{
  "arch": "resnet",
  "stem": "single",
  "widths": [64, 112, 192],
  "loss": "cross_entropy",
  "init": "kaiming_normal",
  "optimizer": "muon",
  "final_lr_fraction": 0,
  "adamw_weight_decay_other_params": 0.05
}
Rows from block 3 of a small image classifier, named by matrix and row number. Rows with one number belong to one channel. Each number is 128 + 24 x the weight over its row's rms, rounded and kept within 0 to 255. All counts start at 0. Numbers have three digits each. After the name is the row's rms in percent of the matrix's.
After each channel's rows are labels from the 100 images, of 14976, where the channel reaches its highest value: "strongest on" is what is common among them; "colour at peak" is the nearest of a few named colours to the mean colour under the peak. Only what is clearly more common there than usual is listed. The data: microscope photos of single blood and bone marrow cells.
# convs0: first 3x3 conv (model.blocks.3.convs.0.weight, 112x112x3x3, each kernel summed), inputs 56-111
# convs1: second 3x3 conv (model.blocks.3.convs.1.weight, 112x112x3x3, transposed, each kernel summed), outputs 56-111

convs0.100 121:122157138104126121122097148117143135155137119078147152145109124102117119124119131109128121155112160115149107078132207155126123131176134142132124127122086139028126118147
convs1.100 088:096166106188121087114127153114127095129139110134150146130111097133137162134141128165103168094142091140169131090139155106101127134114166131128129129099138089116149097139
strongest on: cell type: artefact
colour at peak: purple

convs0.59 111:099134141123162119102132108151092097107153127151131141127147145165120138111116132084107108143117134070119134114163124126135105173080143116130178138159129129091133130139
convs1.59 112:111113138133150107100126127116065099170147128177152137163116127120153164122188126110145116137140104144128138168117127114102136125159119149137116130131097116120128120126
strongest on: cell type: artefact
colour at peak: purple

convs0.75 110:135135130136149125104126138085141133151147125091136113149119139151152105084132080159129153137154159114117194143141128095157157140154119115127103129102121095181127102131
convs1.75 087:087090146141165134111100158096115110140165121123149112162131093112127121105124122116152083098136141105125156162105109116156128132131171130140118118169139120153109105133
strongest on: cell type: segmented neutrophil; smear: peripheral blood
colour at peak: purple

convs0.78 088:093121108151075120121117123137103117158150129085156127145143113129113126131128133135104054146131071118118093161173143151111111178170124156129146142147131120092128150118
convs1.78 100:117153125153110132114110122126106075140118150129121113095126117156105154092142122142143090146124155129113137160091112156113154115158096138121092107090117104141167180088
strongest on: cell type: lymphocyte; smear: peripheral blood
colour at peak: purple; blue

convs0.54 107:155184151135168175166166127104140148109131133133165126106101133106107084095115148113112111123139147129133167166147141140121110100122117133127148123112156131087131121109
convs1.54 099:132098116110105135152141119145163137111113092098130141161091115099091087123101106118118154161148117121176124104121097108132099161150097161198164119146110121145154141122
strongest on: cell type: segmented neutrophil
colour at peak: blue

convs0.14 121:169172159117147146147121146053120136111159129122127114124119132131108147107139133149137144143171134118167088102099119118139164155105094105130099126100117115096133128139
convs1.14 113:127107154130125150112139129060178140134116123135154114138106077116140098140118118114102126133134075159135134133143111113148123165146129100171092149132112142130127108137
strongest on: cell type: segmented neutrophil; smear: peripheral blood
colour at peak: purple

convs0.109 097:074117081129106099103108124127147145141094126129167122128160145204119128118130125142128080137141119138139102110082141084103148099164136084129107127131123119140135153152
convs1.109 111:129181141153099116137144168123116161099155160094121144136110142083117131132127103132112111115134186120103119129174117126137113087129165140117123147082118159122115101137
strongest on: cell type: eosinophil
colour at peak: blue; purple

convs0.71 093:146130203136182121149080139058170152131122132127116120118131112100124126124142127082142097154111159117112113114129137116124123146090109131129128101135118111047131098127
convs1.71 104:106021141138106133105159140177137104140108148095147142136126099119098139136130145105078149129084090166138100117126143107141119150091156108109097109138134126156131097118
strongest on: cell type: segmented neutrophil; smear: peripheral blood
colour at peak: purple

convs0.50 081:122176103115078145148118137091168106145127123166141155122154084124120103142124139105118142176135131150093120124143143113111109138114135116126179094124124142095130188145
convs1.50 115:109147110120129151123117121126108089099102117115142159133191159142149158127135144155082101090148163109106113147072100142124124161119092124168139123094181126142131147123
strongest on: cell type: erythroblast
colour at peak: purple

convs0.96 122:113115084112144144044099114049104107120132127103137113122159158112136095120119103172130159117110099114082076123156153136111114117094135080126096131137101097112126132139
convs1.96 100:106125138135167145140110141112115149147130087149130150140132090149142121118125145139159111128113124116085140139151118165149188060134150118107166166148129156138164156156
strongest on: smear: peripheral blood
colour at peak: purple

convs0.67 071:112149075131126124111092123188110111159125120143120110152073086123096099128134102153104120162119103141110148156137140112123114156109161116126109105076107118098126099107
convs1.67 127:110175165131139115155120102164138142114147076118146161131178160141128108115105135127101145092128142119117113136158179122102141144158112112099161110176106142101105127156
strongest on: cell type: band neutrophil
colour at peak: purple; blue

convs0.51 103:128095114145121103115118112122119125157098128146160085121144134134111086116136132146131183163104092085107134165139149160103082145086188132128120156158143097109119157152
convs1.51 089:096141134118081120117137115132132094100122090144118098163122137121124133096108187133136123153128161141113136147111169106134159083115124101068115159121120124119120125082
strongest on: cell type: erythroblast
colour at peak: blue

convs0.43 137:156112136152153108123133135086162132140156131115140137114120141161139093138133128128106093099143102149113125139108156142141112104086208096128088122109163115149122105124
convs1.43 125:110143136141101166132131151096180163120120139134136110125100100096077105123143112128138124132138144131142151127120145112118139114073177107115095153118069106147080094118
strongest on: cell type: erythroblast
colour at peak: black; blue

convs0.11 090:141196154123098098107154111154138099136130130130136134131142161094135125055140144081142103107095146128088146141112143109138103176110106187130140124085116128103127137134
convs1.11 100:143154139158140080123075149152143114107134090101129144150168089128118136075153152163148162145131140125107183101166113118147134137145105103148140078144160104118122130152
strongest on: cell type: lymphocyte
colour at peak: blue; black

convs0.91 103:113124106131135135105096126082113139140153130079114145145136167145128117146136118123131113128137096107151112133136115107117126151121193146128157137186123114133127133137
convs1.91 113:140148144129132135149126137183139127142138092116134123091220145132120123115121121127161175131130135145089119116175120134132106120164166101132165160145115145122106146201
strongest on: cell type: promyelocyte
colour at peak: purple; blue

convs0.6 089:120124101129130116138124118145112112109151129142149119145138111150105145122139139102117201151110157103188084156112116173129152139116167153128152143145144134067121151131
convs1.6 079:114124154100124150122176092187111128132141099128140098097119126125115130119096125135148095101120131106151103138144132109121133132132088085143133137176104122114121072117
strongest on: cell type: segmented neutrophil
colour at peak: purple

convs0.79 083:112117108114133184082079131090140124139176129159097132155104125145048102125137130104125098154144098104115153134135123127139154144112159144129140148123138126051129093133
convs1.79 109:128128110126143081151128130174134151132151137129130111124118120114090129164131161123102132104139090140147119132108136126147154106112159089148102136116140125163091121096
strongest on: cell type: erythroblast
colour at peak: blue; black

convs0.26 102:113153170129128147082101132138127124143131129166113118125107122137073070109122146163142148121131133167074106146129137134148124154128090157127136103125160134038134139147
convs1.26 093:120144137098132068091140137147117125086157153133107121111169083111115095083131097164149145105086109109086136108166139157127109122160113111176166114115116173118147144134
strongest on: cell type: segmented neutrophil; cell type: lymphocyte
colour at peak: black

convs0.57 093:076153105135103115114145130153111121141136126118128108168076137116139121135141142122113174157127098138114141110075100128119148123133120136133145159120129146223132105109
convs1.57 106:104087160137134144134108105150128127116122095135115131135076144114065116144134106096086128122123156155114116082148120111103131135111116105099112106137100140109071163121
strongest on: smear: peripheral blood; cell type: segmented neutrophil
colour at peak: purple

convs0.13 095:143102109140097105112105146138125130131119123097160151171138147140070159094149116076092156157095117108148123116086106119132112150102173114130103134165134130077127166111
convs1.13 109:132172145117145123141127118116132115132123117145144158141161111051107143126134150088124118108157133110125127117161158106121125120122169142182122173130162143151160120114
strongest on: cell type: eosinophil; smear: peripheral blood
colour at peak: purple

convs0.66 090:090092062127094093139131129117111103146123118142148140160150167107099149118130124141114134117139137124103094118156120146120131169154153140131180143188150148067133160153
convs1.66 102:133129100140133142146182141137116132117158090157131142167170132151123129109149151143097092118169141129099144138121126176121160127130127111165093101107124112163114139090
strongest on: cell type: erythroblast
colour at peak: purple

convs0.74 086:129084095125117096149101117111125151134151122168109122157136091130099115097144127131079131156128118116124152145162190157132153136111127127128124094115124106088114116110
convs1.74 098:137116095126125100145134130089169118102084112113113101082141137096110099095116159177114140120128112106147127115119181164136121123147090126149121104111150120160156150149
strongest on: cell type: lymphocyte
colour at peak: blue

convs0.1 104:124143146119120094113124126102107098133126129076152116138162177107089125102134128087172112124115116114087088108107178150112133134136067134128100141121108123093130132136
convs1.1 098:109165138152129139121083162103171105098123164107147118132103110131142139129170126145191131129109091123161147166155099119104121126116106118075098144159155103098126120164
strongest on: cell type: lymphocyte
colour at peak: blue

convs0.83 102:131164128132114134120123125184123121125140129122115088130096109138170111111129130082138113143164135099124176113067115126137136158121117101128112128129142128142117113129
convs1.83 083:095153132124127102125136084114083138130122140124124124143107082099137089091102152105155162181126113097112151084157129108082120115164145146138122099144141092086132101156
strongest on: cell type: segmented neutrophil
colour at peak: purple

convs0.23 122:127108107139140111167140151177123148203159120113102128149131086107093119103123090121132136136158091094115116147111122133125140135122114140128128123129070105136127099131
convs1.23 117:133128141144131172114140119126194132108124161120143152119143133098143097149137082148138147086128150135107120141161175096099141164129165137088129103127153124120128048114
strongest on: cell type: artefact
colour at peak: grey

convs0.80 122:126108137126127097124123114162109105120109125151155110111123114122176123103141137072101071127141121128087149174180110126146113173094179164130142140137168104107123107142
convs1.80 110:082126132149124099101173128123073111139145122138144168156117141103157127112116155134150104166144127103113118136103176093098130085149104106158088134172085084108178148115
strongest on: cell type: erythroblast
colour at peak: blue