From a checkpoint of a small image classifier: norm groupnorm, held-out accuracy 85%.
Rows from block 3 of a small image classifier, named by matrix and row number. Rows with one number belong to one channel. Each number is 128 + 24 x the weight over its row's rms, rounded and kept within 0 to 255. All counts start at 0.
After each channel's rows are labels from the 100 images, of 14976, where the channel reaches its highest value: "strongest on" is what is common among them. Only what is clearly more common there than usual is listed. The data: microscope photos of single blood and bone marrow cells. In brackets: how many of the 100.
# convs0: first 3x3 conv (model.blocks.3.convs.0.weight, 112x112x3x3, each kernel summed), inputs 56-111
# convs1: second 3x3 conv (model.blocks.3.convs.1.weight, 112x112x3x3, transposed, each kernel summed), outputs 56-111

convs0.10 [ 81 159 124 113 107  98 210 110 134 103 102 107 151 120 131 107 135 141 150 150 126 123 131 112 107 145 125 113 163 177 120  94 145 120 136  94 142 152 144 137 114 144 140  94 145 121 128 135  99 103 100 140  95 129 149 135]
convs1.10 [123 146 101 114 101 160  85 128  95 173 130  87 133 122 117 128 107 100 140 194 123 112 105 137 174 129 160 115 150 126 104 132 159 103 121  78 108  83  81 150 116 119 128 121 112 132 118 133 136 113 161 119 126 101 128 113]
strongest on: cell type: erythroblast (55)

convs0.52 [133 101 111 101 105 117 167 121 121 127 133 103 128 102 133 118 151 127 122 105 107  54  96 144 106 112 132 112 144 118 155 132 168 120  98 156 151 160 156 132 127  83 120 134 132 142 126 137 101 178 132 121  98 134 153 135]
convs1.52 [ 91 133 127 124  93 149 113 139 135 125 109 131 145 148 121 148 108 121 140 153 135 139 114 158 108 118 135 114 172 176  91 141 116 133  77 175  99 106 120 142  96 128 167 134 120 150 157 166 164 101 123 120 171 125 126 156]
strongest on: cell type: artefact (32)

convs0.55 [138 132  99 131 131 135 132 147 123 138 106 143 107 148 134 128 123 160 137  99 168  91 151 102 125 132 129 139 125  81 166 135  99 122 124 134 157 104 145 139 115 113 143 118 124  65 129 123 107 153 134 122 136 122 121 124]
convs1.55 [115 175 113 108 113 165  99 131  96 159 132 121 138  76 132 128 126 119 116 117 163 120 154  79 108 114 135 101 163 153 105 140 180 116 105  97 141 132 111  93  95 132 164 122 121 144 126 188 120 125 146 140  78 142 110 132]
strongest on: cell type: lymphocyte (56)

convs0.4 [203 156 109 129 135 119 173 125 142 119 152 129 129 141 135  85  91 127  98 125 140 154 147 110 115 128 153  99 111  99 113 113 153 149 130 102  93  95 129  99 119 118 121 105  77 105 125 121 116 115 128 165 107 127 157 124]
convs1.4 [139 101  59 137 104 109 160 155 102 110 132 147 153 133 129 130 112 103  87 149 113 155 116 113 150 152 156 132 142 101 130 134 125 146 166 112 136  94 106 141 185 119 161  86 147 136  75  90 113 101 131 135 158 139 127 144]
strongest on: cell type: erythroblast (89)

convs0.68 [104 117 148 129  91 121 129 143 126 121 140  94  87  72 128  97 153 110 117 134  95 117 123 111 126 132 133 132 110 138 144 129  95 172 151 161 148 132 116 129 136  74 107 178 182 156 130 117 139 133 173 150 139 128 119 130]
convs1.68 [ 95 115 138 133 124 135  92 102 146 154  80 151 147 110 119 143 127  99 118 121 126  85 107 124 126 129 163 118 101 115 161 164 151 153 134 140 135 111  99 136 124 121 127 130 142  88 165  95 153 114  99 141 154 164 145 144]
strongest on: cell type: eosinophil (27)

convs0.106 [ 86 135 133 149 107 109 110 115 124 145 152 140 103 118 129  90 134  78 115 133 124 131 123 138 117 129 110 127 101 104 155 101 152 108 135  91  88 141 111 208 141  92 122 155  74 134 128 141 112 142 118 129 123 123 136 131]
convs1.106 [142 153 181  93 129  96 108 109 131 115  88  65 125  98 132 132 116 109 169 132 113 106 148 121 149 112 124 144 131 120 117 129 149  84 143 145 134 149 117  80 144 141 104 122 144 124 206 127 165  90 125 126 138 159 143 130]
strongest on: cell type: artefact (29)

convs0.98 [142 109 118 132 122 119  91 114 135 133 182 131 130 157 128 103 161 113 121 165 113 156 135 135  84 131 121 125 142 147 100 154 189 158  89 143  88 123 148 200 158 127 126 146 129 110 128  86 115  90 121 133 105 121 101 151]
convs1.98 [117 125  65 137 113 126 109 158 100 111 145 105 101 117 156 136 126 146 129 182 161 114 161 122 147 154 137 158 130  90 115 113 149  89 149  71 118  82 119 129 110 122 128 108 176 160 149 140 132 108 141 116 164 119 135  85]
strongest on: cell type: lymphocyte (42); cell type: erythroblast (38)

convs0.9 [120 147 118 129 130 150  97 125 118  89  82  91 121 165 127 149 123 133 133 126 121  94 131  93 104 117 111 140 147 167 133 112 164 116  91 146 141 147 135 121 119 110 163 126 153 105 128 138 145 149 146 119 100 144 135 159]
convs1.9 [114 142 134 162 114  76 110  93 129 129 129  93 135 153  91 148 124 125  98 148 110 105 110 167 117 146 109 157 127 124 140 138 142 126  64 153 117  98 140  85 121 171 111 183 186 124 143 129 140 118 115 115 153  92 159 132]
strongest on: cell type: artefact (26)

convs0.33 [110  99 121 118 121 102 158 142 122 131 127 147 106 154 125 103  83 128 129 134 139 125  76 101  90 132 129 106 132 139 140 154 154 131 109 137 149 108 128  47 119 105 161 136 117 153 130 141 149 100 130 158 177 120 176 137]
convs1.33 [111 154 128 112 148 170 118 102 143 132 131 110 130 116 194 152  77 113 154 122 146 108 194 168 114 149 108 179 118 128 140 131 115 166 115 141 118 151 141 147 164 105 187 158 122 120 105 174 134  95  85 131 128 153 153 140]
strongest on: cell type: lymphocyte (70)

convs0.31 [ 96 155 104 105 146 119 149 132 101 151 107 101 126  94 125 136 108 133 119  85 140 115  52 144 118 125 118 109 126 101 131 122 166 103 146  77 135  94 140 127 106 153 140 171 117 117 130 130 156 140 112 133  97 131 128 131]
convs1.31 [125 176 118 128 120 100 140 119 123 124  89 120 109 122 131 121 140 126 117 138 164 109 137 151  90 156 154 144 116 152  89 133 118  93  97 158 115 129 126 158  96 126  99 143 115 107 181 124 166 129 136 127 126 136 143 182]
strongest on: cell type: artefact (34)

convs0.0 [111 100 113 126 179 172 109 106 135 163 138 146 144 128 130 144  91 153 126 166  95 167 124  84 140 118 137  77 153 134 119 129 162 148 148 115 127 147 111 132 126 100 108 142 103 123 129  99 144 110 124 119 101 123  93 111]
convs1.0 [164 150 122 161 134 158 126 128 120 116 122 114 121 126 121 101 148 139 112 140 123 128 209 146 139 110  90 166 186 147 127 146 119 127 124 121  79 144 185  82 117 132 129 147 164 134 102 117 134 129  97 141 121 133 112 164]
strongest on: cell type: artefact (26)

convs0.16 [161 121 105 110 123 111 146 139 139 115 162 126 131  84 126 107 113 133 146  67 145 120  92 105 136 132 134 119 145 153 130 113 128 151  88 140 130 130  93  96 104 128 134  98 131 137 126 186 160 130 176 172 124 133 123 154]
convs1.16 [134 161 100 163 115 114 113 126 145 135  85 143 126 153 157 119 159 155 135 144 129 100  97 175 154 146 169 123 129  90 151 148 132 133 140 118  99  98  97 154 113  98 136 120 148 111 125 107 116 122  88 137 135 104 152 146]
strongest on: cell type: erythroblast (41)

convs0.27 [121 149 106 123 128 135 112 125 112 100 127 145 139 131 126 131 137 139 139 158 144  78  87 141 110 122 130 147 109 172  83 154  82 142 141  98 113 119 122 120 122 119 152 152  36 135 127 157 112 146 128 159  79 126 129 146]
convs1.27 [121 123 110 123 158  95 126 110 138 105  90 163 160 131 157 149 126 108 159  96 108 144 171 128 153 125 136 125  75  92 139 137 107 103 180 134  82 103 128 178 126 125 104  85 102 114 181 116 166 143 123 120 118 117 123 160]
strongest on: cell type: segmented neutrophil (42)

convs0.103 [116 140 115 117 142 142 156 115 119 142 120 101  95 107 127 134 139 118 116  84 129  98 113 126  97 136 129 144 116 121  85 118 138 167 131 108  81 113 115 211 147 107 105 176 113 133 128 127 122 129 133 141 100 124 123 125]
convs1.103 [126 104 132 134 120  99 129 106 141 130 163 122 152  82 101 160 122 131 108 117 144 109 167 122  99 140 135 146 134  94 150 143 120 146 134 100 153 173 107 138 142 108 152 121 168 141 173 116 162 118 151 140 125 145 148 180]
strongest on: cell type: eosinophil (48); smear: peripheral blood (48)

convs0.45 [113 122 100 162 141 140  65 131 122 121 173 162 137 168 138 131 155 146 151 100 137 135 165 118 115 138 142 133 150 169 120 107 192 151 126 195 138 142 113 108 137 127 128 111 125 135 128 137 107 117 102 117 149 115  92 159]
convs1.45 [123 127  88 115 119 109 117  90 115 110 116  79 107 109 117 113 139 132 121 149 124  87 164 117  96 130 162 141  99  74 111 117  94 124  76 102 118  55 114 123 115 118 151 142 136 162  80 122  93 129 107  94 138 125 106 102]
strongest on: cell type: lymphocyte (44)

convs0.63 [145 125 169 113 115 122 121  74 105 115 109  99  96 121 132 127 133 118 104 155 141 163 148 113  96 135 144 146 153 149 105 148 150 133 133 123 128 150  81 102 151 144 129 125 133 161 128 123 131 110 143 169  90 124 135 140]
convs1.63 [ 63 110 173 138 124 110 113 134 125 147  76 116 162 123 161 136  93 109  94 127 106 158 126 111 106  96 131 134 143 156 141 103 116 100 112 106  73 103 151 111  95 131 112 165 135 114 159 113 161 104 102 111 126 132 140 157]
strongest on: cell type: segmented neutrophil (82)

convs0.21 [142 125  81 147 142 191 146 113 130 166 139 130 124 151 124 158 160 151 108 115 135  99 130 150 139 113 142  89 160 136 136  85 106 164 146 109 110 131 166 113 111 129 110 104  80 107 126 109  83 105 129 140 142 136 131 127]
convs1.21 [102 111 133 162 111 110 122 155 115 163 147 154 115 150 152  95  87  97 101 123 157 170 135 138 102 114 148 100 103  98 127 120 148 128 185 112  99  98 136 155 152 114 162 123 119 137 184 176 131 139 160 145 143 128 135  62]
strongest on: cell type: eosinophil (60); smear: peripheral blood (49)

convs0.34 [106 133 132 147 180 117 137  98 117 174 126 158 126  94 132  97 117 144 114  87 135 108  84 146 137 111 149 145 131  79 130 169 147 115 143 117 119 122 122  84  80 141 106 142 156 144 128 107 132 128 124 150 100 124 140  98]
convs1.34 [121 183 129 110 148  96 130 156 149 131 100 143 137 121 161  98  87 138 109 149 113 153 139 148 123  79 101 176 130 149 130 142 122 115 103 143 111 140 125 157 121 113 173 164 115 112 120 138  84 124 111  92 142 150 137 169]
strongest on: cell type: lymphocyte (42)

convs0.15 [143 119 133 143 115 113  72 132 143  94 138 117 156 123 123 135 141 143 136 133 163 148 144 167  96 121 121 170 163 202 129 124 108 139 101 114 132 112  92 153 140 149 128 158  99 102 125 133 119 120 115 141 135 136 112 128]
convs1.15 [112  94 164 117  96 118 153 142 120 115 139 138 108 108 161 122  94 112 111 103 148 132  98 114 118 117 125  89 137  89 119 146 123  98 145 104 110 103 119 163 137 137 155 132 127 104 130 143 151  94 137 135 152 119 120 119]
strongest on: cell type: segmented neutrophil (88); smear: peripheral blood (81)

convs0.70 [ 78 143 142 112 127 145 130 142 139 128 119 112 187 143 129  96 172 114 142 124 125 154 134 112 117 120 130 136 123 140 153 146 114  78 115 170 118 126 147 124 124 143 141 100  99 162 127 116 133 116 157  95 127 125 134 125]
convs1.70 [ 99 109 145 144 157 134 132 127 142 113 122 137 115 145 155 134 145 147 142 133 126 162 139  74 127 115 136 129 145 133 114 123 126 109 151 114 132 121 136 132 104  95  61 162 122 103 145 137 127 152 155  98 151 130  96 142]
strongest on: cell type: segmented neutrophil (56)

convs0.38 [ 95 100  81 143 114 124 114 107 120 180 136 137 121 109 130 147 117 112 133 155 180 143  94 124 128 139 145 137 129 150 143 126  60 117 140 151 121 136 123 127 118 159 125 111 143 124 127 118 118 116 154 109  97 127 113 135]
convs1.38 [106 146  87 111 130  77 159 149 112 184 120 150 127 133  71 117 150 169 136 124 161 149 114 128 156 129 132  93 150 119 143 117 138 154 181 100 115  94 154 127 148 132  97 116 107  83 166 142 114 150 114 148 111 105 162 155]
strongest on: cell type: erythroblast (34)

convs0.99 [143 145 135 143 111  98 121 158 154 106 171 118 101 165 125 110 181 104 138 155 128 124 127 128 119 122 105 143 130 151 133  87 148 124 142 105  90 134 159 165 144 109 114 168 140 168 127 123 111  91  92 143 130 127 144 131]
convs1.99 [123 133 134  92 112 124 127 154 109 104 160 130 123 116 165 107 122 128 121 128 117  89 121 154 159 164 118 129 105 102 141 145 168 151 146 143 126 124 142  76 108 168  97 116 157 165  75 109 172  96 118 126 135 111 126 120]
strongest on: cell type: eosinophil (29)

convs0.105 [ 84  95 124 145 105  80 110 116 145  71 175 138 128 147 121 114 150 100 138 112  93 123  92  93 129 123 131 134 142 143 114 163  99 138 112 148 115 155 181 159 108  93 150 164 142 120 130 128 100 108 124 141 109 124 141 121]
convs1.105 [ 80 155 155 128 123 137 109 144 130 166 112 127 109 131 113 132 143 138 100 125 161 140 123 121 165 108 137 137 145 105 111 139 199 163 111  98 113  89 153 114 131 155 139 111 137 115 116 123 116 117 104 146 101 120 114 133]
strongest on: cell type: lymphocyte (39)

convs0.86 [144 169 104 151 151 100 137 157 131 132 119 138 149 148 127 146 125 142 122 132 135 114 125 185 123 119 175 124  99 120 119 166 128 133 111 117 127  80 137 164 137 135 149  90  96 108 127 184  98 141 127 120  85 141 103 141]
convs1.86 [139 141 139 115 154  97 158 129 124 137 114 128 135 130 125  93 124 144 136 165 144 203  89 137 122 125 126 131  79 109 107 128 152 101 117 124 152  99  93 171 116 139 156 119  84 143 147  73 126 124 134 125 122 118 122 121]
strongest on: cell type: erythroblast (46)

convs0.87 [117 110 112 144 153 127 135  99 143 162 135 191 156 142 132 128 148  77 100 127 163 139 125 120 151 140 138 110 125 130  91 121 130 123 168 108 130 122 136 108 133  76 126 123 117 192 125  99 108 110 156 114  60 128 112 123]
convs1.87 [120 131 111 104 100 113 109 144 143 148 131 111 127 120 137 132 127 110 113 110 131 131 124 127 118 136 130  81 108  93 108 132 152 129 120 121 110 173  99  82 126 103 152 142 131 107 171 149 146 129 106 134 147 149 112 103]
strongest on: cell type: eosinophil (87); smear: peripheral blood (54)

convs0.77 [159 116 126 139  89  86 138  98 107 145 104 120 149 100 128 142 130 134 148 149 101 171 129 150 117 122 117 154 138 157 157 107  83  94  90 139 143 134 130 151 111 141 118  88 178 135 127 137 121 106  90  99  67 129  98 134]
convs1.77 [142 112 144 143 111 109 124 136 116  98 112 174 127 167  78 119 127 120 115 140 151 125 135 115  90 139 108 130 171 115 179 137 160 158  65 145 179 161 130 126 109 141 133 129 123 161 127 150 162 140 102 147 121 127 111 149]
strongest on: smear: peripheral blood (80); cell type: basophil (31)

convs0.69 [145 130 121 131 105  93 126 158 117  85 108 128 156 157 129  80 164 148 136 132 143 115 136 126 127 125 117 107 144 179 122 117 133 153 120 123 156 122 158  90 120  85 152 120 145 174 130 119 146 145 155 170 144 125 155  94]
convs1.69 [120 111 148 118 127 142 120 124 140 160 116 132 136 151 126 143 148 160 135 107 128 159 120  90 130 115 155 159  64 104 178 100 109 118 167 151 133 127 163 165 110 115 134 114 110 115 100 110 127 103  97 138 151 178 147 105]
strongest on: cell type: lymphocyte (42)

convs0.8 [109 138 106 146 116 145 154 145 120 114 110 137 135 172 132  46 143 112 118 142 152 132 116 121 126 130 150 162 135 119 140 119  84 101 145  79 104 160 112 167 103 131 118 190  72 141 126 134 128 139 109 134 107 121 122 116]
convs1.8 [121 118  96 118 106 175 112 129 119 113 161  71 134 102 127 114 128  96  92 119 178 139 153 117  99 106  76 153 112 112 131 110  87 162 136 128 141 100 117 108  93 123 175 133  96 168  79 107 150 121 125 122 118 140 130 139]
strongest on: cell type: lymphocyte (61); smear: peripheral blood (41)

convs0.48 [148 120 106 153 160 135  96 130 142  64 178 183 174 118 131 121 131 126 134 141 143 116  93 178 137 122 147 115 148 128 160 105 110 116 142 101 117 114 151  79  87 142 137 107 129  74 128 171 145 154 109 119 115 120 122 144]
convs1.48 [156 131 102 113 142 162 155 163 100  58  95 137 132 132 129 113 138 117 134  82  93 184 155 147 172 129 110 122 129 121 146 121 158 150 138 121 156 142  77 101 164 136 110  66 137 126 133 136 146 146 144 158 127 106 105 168]
strongest on: cell type: artefact (30)

convs0.28 [110 122 119 150 118  62 117  93 115 132 157 116 175 138 129 128 127 134 142 111 157 131 144 149 105 106 117 141 179 114 140 121 156 143 118 132 137  81 130  91 149 119 143 134 130 117 125  85 135 138 129 120  77 134 143 116]
convs1.28 [172 133 132 117 125 143 135 127 102 134  88 145 128 153 154 152 159 184 140 141 118  86 168 133 142 123 125 123 155 123  97 110 166 123 113 114 144 184 116 139 125 123 162 128 161 120  90 163 153  97 148 129 128 143 148 112]
strongest on: smear: peripheral blood (74); cell type: eosinophil (63)

convs0.36 [134 125 108 169 115 113 153 134 156  91 154 108 154 142 120 106 104 125 107 156 124 120 131 124 162 123 111  47 150 113 130 174 135 112 107 138 106 114 131  99 103  80 165  97 137 120 127 142 152 103 148 111 128 131 110 123]
convs1.36 [145 129 124  99 126 125 147 141 147 137 123 130 144 124 120 133 138 141 117 115 113  82 100 155 134 143 164  97 103  80 146 124 144 107 145 138 108 175 133  96 136 113 107 118 183 105 113 131 123 110 153  99 170 116 140 132]
strongest on: cell type: eosinophil (95); smear: peripheral blood (75)

convs0.93 [113  98  44 120 101 102  86 128 135 103 146 148 146 144 138 111 125 140 111 126 117 100 113 135 110 118 130 150 135 118 126 149 159 115 202  93 137 138 166 133 143 148 141 133 102 138 127 127 121  91  74 123 197 124 138 126]
convs1.93 [115 124 143 140 138 132 134 127 146 109  87 100 117 115 141 156 122  97 113 113 153 171 114 139 119 126 115 124 147 126 112  93 113 149  96 126 117 109 135 163 161 129 139 103 144 123 113 125 157 108  93  88 103  81  93  62]
strongest on: cell type: artefact (28)

convs0.17 [126  67  77 132 135  92 125 132 142  92 158 118 125 156 133  92 136 109 130 156 178 111 166 141 135 110 136 148 160 156 115 153 104 124 154 107 145 141 141 133 111 106 137  95 175 102 129 113 128 118  82 114 111 130 127 124]
convs1.17 [111 132 122 126 126 170 131 147 121 105 129 154 113 126 105 129 147  83 106 171 106 131 119 121 119 134 113 137 157  89 160 135 119 112 145  98 138 167 113 164  98 134 125 106 124 139  49 173 122 152 112  82 142 111 130  81]
strongest on: cell type: eosinophil (51); smear: peripheral blood (40)

convs0.39 [115 139 174 134  92 121 124 126 122 153 156  94 141 140 132 123 108  94 131 132 118 130 107 113  92 122 145 116 146  80 132 144  84 125 113 125 107 148 159 116 136 138 147 150 110 148 125 114 111 106 152 132 159 125 164 130]
convs1.39 [122 134 144 104 138 173  97 117 136 104 114 142 160 119  95 185 110 120 126  96 122 148 131 131 112 107 120 136  81 111 129 142  78 128 145 108 153 122  89 168 152 148 110 155  85 125  92 102 109 154 131 123 143 116 114  73]
strongest on: cell type: lymphocyte (60); smear: peripheral blood (50)

convs0.76 [ 79 148  97 137 109 116 106 157 141 164 142 121 143 106 132 149  73 107 128 124 106  95 121 121  92 133 115 121 111 134 149 128 178 102 114 179 148  92 101 103 101 144 132 148 154  91 129  97 138 125 117 142 174 122  96 138]
convs1.76 [134 180 150 132 122  88 116 111 141 163 114 112 120 119  95 142 103 122 148 179  97  95 138  94 135 122 139  93 139 139 140 116 147 120 122 116 139 155 133 125 135 123 112 145 155  86 137 103 101 130 113 123 150  72 157 177]
strongest on: cell type: erythroblast (48); smear: peripheral blood (48); cell type: lymphocyte (40)